A small sound classifier, trained from scratch: batches of 256.
Rows from block 8 of a small sound classifier, named by matrix and row number. Rows with one number belong to one channel. Each number is 200 + 30 x the weight over its row's rms, rounded and kept within 0 to 999. All counts start at 0. After the name is the row's rms in percent of the matrix's.
After each channel's rows are labels from the 100 clips, of 14848, where the channel reaches its highest value: "peak on" is the class under the peak. Only what is clearly more common there than usual is listed. The data: synthesized solo parts of chorales (CocoChorales).
# convs0: expand pointwise conv (model.blocks.8.convs.0.weight, 384x96x1x1), inputs 0-95
# convs1: depthwise 3x3 conv (model.blocks.8.convs.1.weight, 384x1x3x3), a 3x3 kernel
# convs2: project pointwise conv (model.blocks.8.convs.2.weight, 96x384x1x1, transposed), outputs 0-95

convs0.113,101,191,240,216,239,243,156,199,216,247,174,232,199,205,201,165,174,227,198,155,169,155,203,209,227,158,213,160,180,263,233,201,229,201,204,222,195,223,189,151,228,221,206,276,238,171,145,197,185,237,206,191,256,225,182,193,198,163,155,144,182,167,191,196,206,232,211,197,206,156,195,264,263,140,171,185,190,190,189,231,212,184,211,208,211,199,176,138,146,203,213,222,174,206,220,206,204
convs1.113,096,205,203,255,212,249,199,225,236,225
convs2.113,069,181,162,176,212,162,178,185,181,201,237,243,183,179,183,201,171,160,156,223,187,194,172,242,185,201,197,182,189,195,185,186,203,193,182,229,242,231,223,205,194,230,196,191,196,182,159,186,195,192,170,227,184,245,194,215,168,191,117,192,126,260,216,146,235,207,171,181,187,231,233,247,224,247,207,248,182,163,186,138,200,179,217,259,186,177,214,243,161,219,228,125,233,193,236,182,184
peak on: G5

convs0.51,099,145,237,216,180,223,200,227,183,215,165,188,183,219,188,203,164,241,186,209,191,208,219,211,191,197,225,115,186,208,200,158,255,174,239,156,169,195,219,173,246,174,222,212,194,234,209,159,222,177,215,253,196,224,210,250,150,170,214,180,183,202,137,188,186,214,226,192,272,211,202,226,236,179,145,184,219,201,177,189,160,165,217,141,222,201,256,171,169,227,156,165,228,244,202,208,178
convs1.51,104,254,224,257,185,182,204,192,181,180
convs2.51,098,232,188,199,152,211,172,226,230,185,196,187,210,226,210,195,200,146,235,211,141,241,190,246,194,248,212,195,214,221,198,232,227,214,229,184,239,225,230,184,168,215,215,220,163,148,177,174,215,189,274,169,232,178,248,168,154,207,200,226,167,210,200,206,210,233,209,227,191,183,152,211,158,211,173,191,174,221,234,163,198,182,202,200,170,218,258,168,233,202,148,89,173,193,171,186,202
peak on: C4

convs0.291,099,197,209,198,210,183,193,218,181,193,192,195,226,253,220,217,201,211,182,149,213,169,230,158,191,232,204,176,224,189,175,210,239,140,232,221,115,166,195,200,172,161,218,257,193,168,240,218,198,143,172,220,157,179,188,199,247,180,170,260,224,176,167,216,182,153,206,229,163,193,204,163,230,175,240,231,234,159,176,181,143,173,193,192,215,209,242,215,149,213,267,197,190,203,207,208,251
convs1.291,120,220,236,207,175,182,173,158,157,169
convs2.291,108,232,174,215,224,135,190,166,205,189,215,228,201,205,156,176,195,152,201,223,187,172,229,171,223,228,185,216,169,205,217,188,148,177,181,195,201,180,215,189,118,241,204,243,214,143,213,220,183,203,255,181,180,218,221,202,179,202,190,235,202,200,191,234,170,141,190,212,265,221,252,200,201,235,201,190,153,191,264,243,203,213,220,140,236,179,152,200,173,190,210,214,201,189,254,233,268
peak on: G5

convs0.317,099,133,224,226,174,189,245,184,209,232,169,146,206,211,175,253,156,257,228,221,157,199,175,191,233,172,198,205,232,244,228,207,190,228,203,166,255,210,215,233,194,144,194,180,184,172,174,173,200,221,193,220,174,210,173,259,126,137,201,160,176,222,170,226,243,227,204,211,246,186,241,187,200,199,215,171,173,182,211,217,152,202,166,185,178,243,213,232,206,230,203,177,228,218,194,243,233
convs1.317,086,200,247,216,234,188,189,164,152,174
convs2.317,092,191,215,175,153,219,221,192,210,254,205,162,218,244,213,228,168,253,189,221,213,230,171,211,189,176,232,211,267,257,235,221,243,209,214,175,250,173,185,182,205,185,231,204,213,184,182,165,159,172,214,187,194,180,161,147,210,220,186,202,280,125,204,180,209,187,280,221,233,184,140,227,169,201,168,198,174,162,154,210,172,172,160,234,194,216,200,202,209,221,172,206,172,191,208,208,174
peak on: D#4

convs0.252,099,230,172,202,224,216,191,229,161,212,175,216,231,182,222,196,185,211,227,200,225,182,166,195,227,157,160,138,145,288,142,196,211,239,179,208,147,179,187,216,211,185,183,222,233,204,199,194,187,212,178,169,168,177,140,206,177,166,186,178,198,215,175,215,239,206,193,218,233,236,242,224,178,160,232,193,185,227,220,162,171,160,256,221,222,185,232,211,268,139,185,204,267,206,209,218,228
convs1.252,091,174,185,162,164,160,155,214,219,218
convs2.252,098,205,224,197,190,228,152,213,189,242,150,203,192,198,240,185,235,149,151,158,185,198,224,223,184,191,221,229,198,162,197,192,163,147,195,232,191,216,178,180,202,179,203,207,226,222,170,189,224,171,246,217,199,200,222,189,176,219,205,172,188,178,269,178,231,189,170,154,210,227,195,170,259,167,247,283,157,206,215,198,200,173,191,233,231,168,173,223,158,252,176,147,150,179,268,204,182
peak on: D#4

convs0.336,100,181,201,171,180,221,128,185,208,175,177,223,163,135,184,201,184,216,277,194,210,157,232,255,242,161,234,157,209,247,272,206,218,254,226,147,195,212,228,193,189,171,187,212,150,202,212,176,210,217,226,170,179,174,187,246,218,199,217,196,208,195,209,208,183,185,194,228,231,190,195,189,194,204,224,209,232,157,192,179,213,178,189,163,145,165,222,216,138,192,161,241,219,212,163,137,189
convs1.336,099,136,231,237,174,189,185,219,216,202
convs2.336,091,245,125,183,164,189,180,219,226,230,187,228,142,195,215,227,173,203,190,202,211,207,174,214,169,168,193,241,197,144,193,187,213,225,195,208,177,135,227,180,172,240,196,151,191,194,164,233,152,213,262,188,259,212,224,205,187,160,201,167,146,190,219,225,208,169,227,191,147,243,219,216,211,222,165,182,185,216,186,222,192,232,209,228,200,275,246,261,223,196,193,200,145,198,233,207,218
peak on: C#4; C4

convs0.287,098,151,165,184,217,214,185,210,159,144,167,201,176,153,163,218,205,195,186,189,176,239,238,162,192,193,212,235,277,192,215,157,190,218,180,211,221,177,173,249,209,191,209,156,169,224,172,210,208,172,253,229,208,173,190,173,189,216,191,231,230,170,201,199,182,161,239,240,111,198,178,204,209,191,138,260,201,134,188,184,211,164,168,190,183,238,242,185,157,205,208,229,193,200,170,198,244
convs1.287,090,238,240,218,186,190,189,160,149,189
convs2.287,097,181,191,159,187,123,257,192,247,189,230,182,184,202,166,221,160,201,205,205,202,208,154,203,218,226,225,197,175,220,176,228,164,194,178,209,182,192,237,204,223,209,186,199,167,137,271,196,140,196,168,220,214,227,173,225,203,144,145,224,203,173,192,173,226,213,230,173,242,222,254,167,212,230,162,174,181,155,177,137,182,241,220,218,218,261,172,198,219,196,251,233,188,218,203,195,220
peak on: D#4

convs0.210,099,186,159,222,176,154,248,209,181,216,237,198,190,169,187,175,182,259,179,227,185,139,177,237,198,217,236,249,199,192,224,188,136,132,220,206,140,211,221,276,216,184,202,155,149,226,214,227,237,182,152,213,196,232,177,178,197,207,169,164,185,235,199,227,215,215,174,204,206,182,233,154,227,153,212,213,185,194,218,185,163,227,241,229,232,211,180,161,259,225,195,207,209,222,216,230,215
convs1.210,095,230,256,215,181,171,185,215,242,221
convs2.210,093,203,202,209,173,199,231,218,187,223,170,157,167,198,235,252,233,244,213,212,215,193,151,205,216,229,209,141,207,186,183,267,178,218,213,199,184,198,228,159,190,160,190,172,191,219,243,234,155,244,190,190,232,219,148,234,178,193,230,130,203,209,219,236,178,170,198,144,202,257,204,225,232,152,177,144,228,216,148,210,173,196,218,185,207,247,166,235,194,169,187,227,218,239,165,150,212
peak on: A#4

convs0.226,099,215,225,213,239,186,227,235,276,199,174,212,185,194,182,214,293,250,260,169,223,209,199,170,233,208,205,250,199,161,207,199,153,162,193,192,150,193,170,159,196,165,218,213,191,152,185,248,224,212,149,193,211,189,167,180,230,182,230,186,231,202,234,200,206,216,151,205,171,190,199,162,214,233,243,221,234,236,186,197,217,228,210,247,185,221,169,197,199,189,271,234,232,215,253,190,216
convs1.226,103,170,162,163,191,231,208,172,164,165
convs2.226,110,199,187,203,240,206,191,221,205,195,216,198,206,181,131,186,159,242,222,198,202,181,155,233,212,142,166,206,150,234,183,209,199,159,152,210,200,177,153,233,233,216,224,173,247,234,185,147,224,219,143,223,194,203,207,220,215,227,201,209,217,193,169,175,224,210,204,193,246,136,234,221,233,195,266,216,200,171,166,170,230,189,192,219,232,202,171,260,148,241,201,159,252,232,241,223,168
peak on: C4

convs0.229,100,171,203,183,205,220,159,222,190,216,200,243,129,164,219,195,168,246,178,163,266,186,223,151,257,199,201,239,168,227,218,186,210,186,201,175,210,187,148,208,222,154,195,219,203,179,136,176,183,215,188,162,180,241,193,175,218,169,237,177,189,217,202,217,208,186,210,252,196,214,205,245,239,141,180,212,228,151,226,234,229,192,197,164,180,163,210,177,197,203,157,161,295,202,184,206,206
convs1.229,126,182,169,215,154,142,182,211,207,222
convs2.229,103,201,224,213,195,215,174,163,200,197,195,171,180,196,206,230,167,242,219,163,250,190,209,169,260,246,195,178,137,210,181,189,195,227,199,167,170,146,189,177,195,183,185,206,195,238,218,190,166,240,177,158,176,221,197,251,217,206,237,209,170,273,206,262,200,197,162,229,208,172,205,206,270,105,228,140,237,217,170,203,181,213,239,202,193,180,196,161,201,208,209,213,249,213,215,158,194
peak on: D#4

convs0.171,100,134,182,210,184,192,183,206,226,225,194,226,186,171,197,216,188,194,233,186,209,193,207,209,186,222,193,234,226,215,266,191,164,174,220,263,205,236,175,222,232,172,194,179,190,128,160,167,224,199,188,213,201,201,169,240,236,175,254,217,215,208,156,224,204,187,182,184,187,218,208,267,156,175,232,221,216,151,220,203,239,182,181,179,207,221,278,243,192,201,201,138,199,282,218,152,230
convs1.171,093,165,221,255,202,191,208,246,196,166
convs2.171,098,191,197,229,221,119,179,209,232,178,249,181,191,232,179,208,173,186,156,202,186,210,178,128,235,180,208,207,175,265,215,215,212,245,135,220,186,173,165,274,214,226,193,189,179,163,182,150,196,208,216,214,201,192,229,224,219,179,161,245,217,193,195,218,193,245,222,230,222,178,168,248,199,203,225,218,135,193,212,201,176,211,166,216,181,200,225,156,250,226,259,196,230,177,198,255,216
peak on: A#4

convs0.140,100,210,231,206,261,197,202,155,264,220,200,178,175,235,236,211,242,164,213,189,158,213,167,209,203,153,198,187,148,191,155,141,218,168,225,224,202,237,219,213,214,183,227,194,296,239,214,204,257,213,259,174,198,206,207,218,170,244,191,185,216,206,166,236,154,179,184,161,212,236,204,230,224,223,213,194,191,202,173,170,173,206,235,204,226,200,197,177,282,165,231,184,215,194,221,185,220
convs1.140,105,155,152,192,158,169,191,222,204,179
convs2.140,100,188,217,231,177,203,173,172,171,170,195,206,192,194,188,201,252,166,167,239,176,165,190,271,173,206,211,182,246,213,243,223,193,171,159,188,223,201,228,123,207,229,232,186,251,136,183,194,228,241,202,209,211,230,155,206,207,151,157,181,216,174,185,183,230,259,192,201,235,225,203,227,203,261,186,225,217,172,212,139,172,199,263,220,199,198,180,234,187,158,178,174,183,148,216,202,236
peak on: silence

convs0.251,099,200,204,244,214,240,204,145,147,215,143,216,178,176,173,180,179,226,230,237,253,189,229,243,236,229,184,182,203,215,240,200,196,204,208,163,207,177,211,197,199,180,224,231,145,255,267,162,216,164,178,204,235,175,223,152,204,175,199,181,176,191,190,207,214,209,185,183,225,181,219,213,165,222,210,199,212,264,192,198,184,220,175,261,130,114,205,179,253,179,223,200,163,190,185,176,178
convs1.251,133,221,182,177,248,259,230,211,192,199
convs2.251,098,166,220,132,179,155,233,189,146,173,189,207,177,189,267,256,248,165,189,207,172,182,217,191,152,220,223,170,198,211,232,187,168,218,196,263,251,185,179,207,223,206,238,183,209,241,167,207,204,225,208,207,163,205,195,190,129,153,169,201,191,194,239,201,212,228,186,238,188,207,217,202,214,193,187,248,141,180,205,210,238,222,200,132,266,189,181,230,207,178,216,226,171,157,232,188,218
peak on: C#4

convs0.275,102,176,179,224,203,251,239,251,203,190,185,191,233,206,201,232,252,252,180,195,168,192,200,179,168,159,208,202,234,221,195,244,218,201,219,161,220,230,181,166,166,168,207,218,144,219,191,190,175,200,206,243,204,228,160,196,187,190,180,218,146,163,209,161,169,176,180,219,198,173,177,195,206,229,147,174,250,228,192,267,251,196,211,206,139,177,246,198,189,238,207,222,224,269,142,253,181
convs1.275,093,171,165,173,169,182,197,247,219,238
convs2.275,103,218,242,187,174,262,230,198,213,271,198,156,172,204,224,182,210,225,213,148,147,230,259,221,191,221,190,168,201,196,207,241,224,213,224,172,164,230,191,194,209,137,186,194,217,216,224,160,180,158,238,238,209,175,201,195,258,181,253,182,238,200,214,193,231,155,192,136,215,221,158,210,241,188,197,177,226,129,162,198,183,200,204,198,197,165,213,166,200,188,188,158,152,197,198,165,160
peak on: A#4

convs0.227,102,218,226,205,176,204,252,177,188,173,234,219,226,175,211,207,154,188,249,245,178,175,192,197,223,196,153,205,155,214,176,182,195,229,198,217,166,227,247,202,198,209,181,133,226,193,181,136,251,207,225,210,203,143,181,212,182,195,178,221,210,214,191,207,210,151,171,224,242,251,196,202,120,158,178,214,211,206,218,146,178,204,238,145,250,210,212,263,200,225,188,219,190,152,188,250,234
convs1.227,115,235,273,223,177,201,205,187,217,194
convs2.227,090,175,232,205,118,259,202,166,198,220,199,155,220,189,188,237,177,250,210,194,236,210,224,223,209,177,225,216,212,210,173,211,225,226,209,195,175,155,207,166,214,216,187,247,214,228,222,229,186,168,212,157,176,183,136,236,185,203,233,186,271,137,232,224,154,178,212,196,264,240,157,201,159,198,226,174,195,169,138,195,159,191,169,200,220,168,232,158,196,185,209,195,171,157,198,216,192
peak on: C#4

convs0.72,099,173,176,157,263,197,140,194,183,227,184,210,197,190,185,178,235,175,183,221,232,229,204,229,219,163,192,213,195,242,189,188,222,228,209,220,212,169,134,216,216,237,194,212,187,231,214,198,199,182,180,267,219,226,263,191,184,207,204,173,125,213,272,194,226,161,193,180,219,205,164,201,180,133,174,210,158,174,232,161,194,189,257,225,151,218,208,202,228,251,152,235,225,186,220,201,165
convs1.72,094,196,168,207,215,196,188,180,128,167
convs2.72,065,217,195,226,182,178,183,167,190,208,145,189,145,242,209,234,131,183,161,167,212,208,238,145,265,185,249,210,208,180,210,162,209,179,157,160,217,179,206,235,225,144,201,201,187,214,199,178,189,192,228,177,203,219,182,192,184,249,207,227,216,181,233,157,200,181,216,190,189,214,198,142,251,217,212,197,169,244,191,242,172,241,158,214,215,156,187,186,200,157,205,242,222,208,269,267,199
peak on: silence

convs0.367,101,168,161,202,197,265,179,215,235,182,183,207,235,154,188,175,193,235,207,231,220,181,189,170,201,169,170,230,271,185,206,217,217,227,199,215,244,185,223,195,217,207,186,221,136,204,249,235,210,124,162,209,218,165,228,175,161,194,208,180,187,236,143,174,154,199,198,170,215,196,215,236,216,200,160,218,213,159,172,158,210,212,186,184,110,241,228,201,185,233,173,153,207,176,224,209,155
convs1.367,106,161,182,133,199,193,189,225,200,231
convs2.367,106,247,201,185,216,201,214,192,206,209,162,180,170,194,173,230,184,164,165,189,188,197,189,246,187,190,133,177,191,178,183,250,190,170,205,201,218,231,239,226,200,242,178,133,177,216,201,197,206,224,204,241,217,199,215,181,232,223,184,146,164,254,215,200,208,140,107,201,183,201,238,185,258,232,275,230,180,180,208,143,197,208,216,217,206,148,189,211,167,239,185,180,225,172,239,182,232
peak on: D#4

convs0.180,100,243,235,196,136,211,251,195,181,174,194,194,202,129,158,185,249,209,201,164,170,250,203,195,195,214,193,183,206,98,216,210,229,208,214,208,196,176,214,175,148,193,178,215,172,224,253,230,200,175,188,163,237,196,180,217,225,164,198,169,219,176,223,180,212,203,218,209,215,194,224,162,235,187,218,252,166,193,165,172,211,174,205,197,132,246,166,187,200,164,265,237,215,183,242,167,194
convs1.180,095,235,250,208,225,217,212,161,173,169
convs2.180,095,224,201,259,235,218,190,172,191,152,181,247,200,193,201,168,217,192,186,234,195,230,228,233,191,200,205,216,207,174,165,177,204,166,234,197,232,224,216,161,153,231,203,209,222,200,217,179,223,231,175,246,180,204,195,152,230,216,201,202,214,176,150,187,158,188,186,225,221,150,151,221,162,227,233,179,201,206,226,159,203,180,234,174,234,194,184,192,176,227,169,188,193,119,145,266,299
peak on: C4

convs0.23,101,180,152,192,172,170,263,187,208,206,204,232,150,207,189,185,202,213,143,232,179,204,208,205,113,248,241,193,190,158,191,200,155,175,188,212,202,214,220,165,189,192,158,146,221,161,213,172,215,269,237,220,225,217,188,251,161,210,190,233,210,281,211,182,214,183,179,176,206,177,186,213,218,207,178,171,185,146,263,212,216,236,181,163,219,265,219,215,235,202,177,214,195,200,203,208,177
convs1.23,094,246,226,195,184,152,185,164,181,172
convs2.23,096,231,219,255,239,196,207,188,165,203,233,192,207,198,136,147,222,185,214,221,167,180,226,228,212,212,204,178,174,190,170,172,182,223,216,229,225,178,213,184,214,214,148,195,152,188,186,252,195,180,177,245,220,118,223,250,188,214,199,192,172,208,208,143,252,170,210,189,258,185,159,252,231,237,226,201,153,214,196,180,216,209,149,226,227,137,226,186,169,225,238,152,237,195,208,207,213
peak on: C4

convs0.345,097,186,125,193,166,184,245,196,176,190,250,203,170,165,195,184,185,216,232,249,205,152,171,154,192,178,209,214,210,125,214,214,230,161,258,167,213,213,250,185,166,180,226,183,161,165,240,191,175,184,194,189,193,232,225,250,199,211,185,246,211,240,171,197,213,208,189,191,187,233,227,194,221,250,157,193,228,172,252,225,216,245,178,148,215,218,223,176,257,224,165,160,186,222,210,198,166
convs1.345,091,252,202,247,214,202,196,241,232,218
convs2.345,097,204,178,207,213,225,184,240,173,203,157,211,226,194,174,171,226,192,237,203,216,183,210,255,194,187,125,184,186,243,188,189,222,244,211,231,185,213,231,221,191,135,184,206,241,224,196,230,192,237,149,244,137,224,193,225,234,209,187,181,228,191,226,250,140,231,173,157,250,215,267,178,174,217,200,195,224,142,202,203,201,192,253,199,210,204,143,221,180,224,219,145,192,200,228,216,151
peak on: C#4

convs0.155,100,210,204,218,226,214,213,158,224,185,160,206,213,220,169,214,272,199,183,180,212,242,204,109,235,198,196,226,216,175,224,146,165,206,202,199,198,176,221,155,156,156,204,173,221,199,223,197,197,183,181,221,195,180,208,202,190,213,284,164,166,160,190,195,213,167,198,219,196,250,223,194,149,171,233,275,153,205,178,159,193,207,192,246,156,237,219,182,186,207,226,126,226,190,202,213,181
convs1.155,104,210,233,181,192,166,188,245,255,213
convs2.155,105,241,136,237,249,186,170,220,265,189,171,235,200,226,141,177,216,189,247,242,212,184,145,189,183,155,159,203,207,181,151,171,244,162,189,143,171,190,256,232,157,200,200,169,212,226,196,247,184,235,194,232,214,215,200,214,206,206,197,188,189,217,184,229,153,171,207,204,162,219,233,247,215,231,185,192,196,245,247,204,228,192,195,208,223,249,218,185,179,166,189,147,206,178,162,218,229
peak on: C#4

convs0.130,100,178,185,187,189,151,225,231,189,129,263,224,223,218,221,193,194,159,198,230,179,190,227,245,210,172,176,159,187,219,207,216,165,230,158,218,124,197,204,198,192,207,169,198,236,147,258,175,136,206,165,177,211,244,211,200,276,227,163,205,240,215,192,229,191,193,204,204,239,248,181,186,171,181,204,184,191,211,230,208,167,199,243,227,257,185,234,211,265,214,202,216,179,165,184,209,218
convs1.130,105,201,225,237,207,184,155,171,160,163
convs2.130,094,264,178,230,214,214,164,241,233,199,152,192,202,188,143,172,184,214,178,174,151,206,212,218,219,216,162,243,144,233,141,198,197,221,156,197,199,198,218,239,178,181,202,174,192,253,223,181,217,215,192,189,209,239,183,231,272,181,198,200,192,168,175,261,201,189,197,176,171,165,221,228,199,159,212,180,220,172,174,138,219,170,243,262,176,212,231,204,257,240,200,202,235,189,218,184,249
peak on: D#4

convs0.327,098,191,208,198,214,201,193,134,188,188,139,221,224,195,213,206,260,207,197,235,217,268,181,143,211,162,246,163,188,182,154,156,219,232,185,220,235,227,231,177,208,197,228,206,194,216,191,231,243,186,194,221,195,186,243,154,158,166,163,186,175,188,160,178,209,250,199,218,231,226,248,220,173,199,207,195,197,294,196,187,219,171,201,195,134,184,175,238,177,193,228,177,167,226,232,245,205
convs1.327,090,226,203,218,230,210,244,156,166,169
convs2.327,093,251,218,200,225,196,169,190,223,181,207,209,227,244,215,218,220,174,157,227,226,228,208,169,194,229,184,195,163,266,173,221,184,222,155,155,230,228,178,205,175,196,169,187,263,197,181,185,219,258,180,163,161,271,186,143,219,206,198,204,207,207,193,228,187,210,172,226,224,126,218,183,211,198,229,221,219,203,212,177,215,176,223,245,199,176,199,157,178,130,166,148,204,177,141,241,239
peak on: C4

convs0.75,100,191,214,208,224,185,227,218,201,198,227,207,247,208,174,171,201,158,241,204,177,183,186,224,221,181,224,190,248,176,195,245,248,204,239,212,230,227,167,272,241,244,190,194,252,195,238,226,200,240,190,253,182,221,220,233,181,170,137,226,218,218,212,225,154,222,172,206,135,186,161,181,167,165,221,173,197,239,199,202,243,205,237,209,264,235,235,186,262,186,208,182,221,190,259,217,217
convs1.75,161,149,140,181,210,187,182,215,175,205
convs2.75,080,219,185,190,210,248,229,183,226,213,271,193,208,200,202,139,189,176,195,245,244,226,226,184,184,130,180,243,209,219,195,198,188,182,208,182,152,197,153,204,205,213,167,193,202,234,153,217,200,174,211,195,223,209,230,197,201,241,210,232,154,209,227,177,149,147,174,214,249,199,139,168,238,191,202,248,233,269,231,251,193,228,193,189,216,173,159,204,191,232,196,232,156,135,226,186,199
peak on: silence

convs0.71,100,205,219,160,223,179,169,209,206,218,142,244,199,179,157,188,187,238,224,186,238,193,188,217,150,187,248,218,145,194,219,162,250,233,216,214,202,189,178,213,149,208,239,200,213,173,196,168,216,179,157,156,206,189,220,214,240,144,208,210,175,211,158,217,256,219,158,238,137,201,197,212,186,183,178,235,248,191,167,223,222,218,255,189,178,259,237,256,200,202,163,205,141,212,219,193,230
convs1.71,094,242,221,178,206,216,185,224,249,244
convs2.71,100,205,167,230,185,148,161,166,215,182,204,198,241,216,220,206,212,195,159,213,174,214,193,169,202,204,155,190,142,262,169,209,141,228,165,246,225,162,190,286,204,197,217,209,165,199,146,204,187,182,249,218,144,221,250,179,215,196,125,234,244,215,225,205,177,218,180,244,177,183,173,220,251,208,227,223,185,198,227,162,235,232,213,195,221,163,187,180,228,195,201,193,189,155,231,207,203
peak on: A#4

convs0.352,099,187,150,197,218,174,208,212,206,232,235,202,119,207,240,242,201,203,195,179,252,211,178,213,218,170,236,251,141,241,176,228,219,186,197,178,147,237,204,189,215,184,192,201,218,210,195,159,154,202,218,248,214,270,246,204,189,224,183,205,181,181,248,253,176,187,152,209,214,213,279,151,199,157,232,192,196,195,200,210,215,183,173,211,211,182,241,155,219,216,195,168,202,253,225,192,240
convs1.352,082,154,164,153,182,199,196,232,225,223
convs2.352,101,182,220,189,194,225,186,237,223,227,214,172,221,208,176,167,215,241,202,194,220,239,205,222,184,226,149,179,167,254,146,255,204,262,146,198,161,213,187,226,239,189,141,229,194,247,193,248,207,200,169,208,191,183,216,169,167,197,229,142,204,213,266,221,189,238,177,144,192,189,234,176,191,177,250,189,237,185,154,176,174,177,169,182,154,207,211,199,195,136,205,161,246,196,203,190,176
peak on: A#4

convs0.254,099,179,284,191,227,211,250,200,210,210,198,194,227,265,182,217,183,215,200,126,189,238,220,228,206,167,180,267,181,255,210,198,200,219,230,233,190,210,217,216,154,139,155,203,205,216,163,193,175,208,154,138,149,167,161,215,220,171,243,163,135,167,208,238,211,212,170,203,182,166,199,211,208,190,170,209,185,163,224,222,191,204,180,192,225,228,199,175,181,181,181,183,225,215,159,228,158
convs1.254,101,171,172,197,257,246,228,188,212,195
convs2.254,090,239,198,139,174,169,210,192,228,193,240,209,135,170,187,232,215,152,187,214,183,196,219,202,174,240,208,276,193,174,213,200,166,248,196,244,218,218,225,191,215,238,156,199,219,221,181,233,213,153,252,207,191,172,237,143,214,127,198,202,164,191,194,222,259,197,180,185,200,198,231,165,182,228,210,200,192,189,200,161,254,225,214,195,208,241,235,162,186,157,141,190,205,138,216,178,203
peak on: C#4; D4

convs0.205,101,212,218,218,177,303,187,225,227,216,182,189,212,176,206,231,210,227,245,181,232,144,176,218,176,272,184,170,237,157,210,167,209,205,201,178,245,247,223,234,185,201,188,224,216,169,233,203,215,190,173,141,172,219,135,223,186,180,216,201,249,146,184,164,180,180,194,215,206,156,186,245,222,196,183,209,187,157,217,176,229,156,210,197,168,190,216,225,167,159,236,184,195,153,177,165,177
convs1.205,079,207,181,175,167,168,159,238,211,241
convs2.205,104,218,190,216,248,229,177,229,184,234,194,177,206,206,233,234,190,225,111,184,222,204,202,197,154,228,199,205,240,200,164,200,255,167,202,187,253,187,140,179,224,220,192,195,235,196,136,231,197,192,179,220,267,228,165,188,210,205,181,204,231,181,234,168,192,208,186,245,170,157,200,193,165,144,186,157,182,243,168,181,182,124,166,181,206,192,238,197,206,191,187,154,264,205,219,219,189
peak on: G5

convs0.137,099,159,201,204,163,255,191,209,141,250,208,208,151,205,198,174,196,223,228,204,190,128,204,248,160,196,248,191,223,244,222,238,212,205,231,191,182,204,210,180,155,144,231,242,165,160,213,240,231,205,213,159,201,167,182,259,205,168,171,157,234,181,185,255,260,259,180,216,173,183,174,243,234,173,219,151,207,175,177,202,197,163,187,215,189,180,190,207,172,197,173,234,171,197,204,198,198
convs1.137,096,228,209,236,177,203,191,261,195,239
convs2.137,095,178,234,175,220,213,243,207,240,184,258,206,157,168,173,256,187,230,216,224,281,149,168,223,191,176,167,205,163,250,229,228,160,177,183,236,152,183,217,235,265,208,197,155,220,189,213,180,201,170,207,244,236,211,226,197,181,209,142,172,209,189,188,179,214,215,220,167,225,222,229,194,258,180,241,167,163,197,192,163,151,206,179,145,228,214,196,173,184,157,230,193,211,199,186,190,201
peak on: G5

convs0.141,101,154,246,195,221,262,180,194,239,161,220,202,175,207,217,139,218,161,205,260,205,181,156,238,186,171,226,182,183,218,144,186,188,209,202,203,200,237,188,260,189,203,182,188,239,219,211,229,233,189,164,165,127,201,200,220,205,189,177,219,231,157,154,192,187,226,229,204,137,178,218,272,186,192,201,219,225,229,209,162,242,244,162,213,194,201,192,230,264,199,183,188,199,243,189,160,181
convs1.141,097,165,173,156,185,217,196,164,179,156
convs2.141,102,167,161,207,246,229,138,226,260,198,181,215,210,200,167,167,178,236,262,224,200,146,262,241,194,174,190,193,176,252,196,180,246,178,182,176,177,175,244,220,157,165,271,167,231,192,193,180,170,229,159,206,171,200,193,234,167,205,201,251,216,185,179,211,217,187,228,205,230,154,203,215,226,254,192,248,197,167,211,155,221,188,201,198,232,213,190,223,182,210,216,173,171,238,164,241,194
peak on: C4

convs0.221,099,188,194,149,174,214,180,215,207,162,209,228,191,222,242,232,172,220,220,228,227,187,173,203,232,224,203,155,191,234,191,220,215,180,212,227,186,263,262,179,161,195,222,209,140,220,245,137,256,201,229,206,228,220,161,173,228,205,227,227,257,226,180,161,209,193,204,242,173,200,165,161,232,189,162,235,187,195,249,195,248,219,173,169,190,199,177,222,204,294,214,198,191,173,168,223,229
convs1.221,087,234,218,155,240,186,166,185,173,226
convs2.221,111,244,164,255,217,203,223,206,164,164,183,198,202,186,189,235,206,173,228,184,175,173,194,162,240,213,166,189,165,217,174,202,189,197,221,221,196,191,257,240,163,208,173,161,161,196,206,156,144,216,224,196,163,166,256,222,261,207,157,179,214,224,181,209,203,177,150,282,211,184,223,200,208,172,271,195,173,197,222,196,232,220,191,173,219,163,204,176,196,248,274,150,207,182,237,212,198
peak on: silence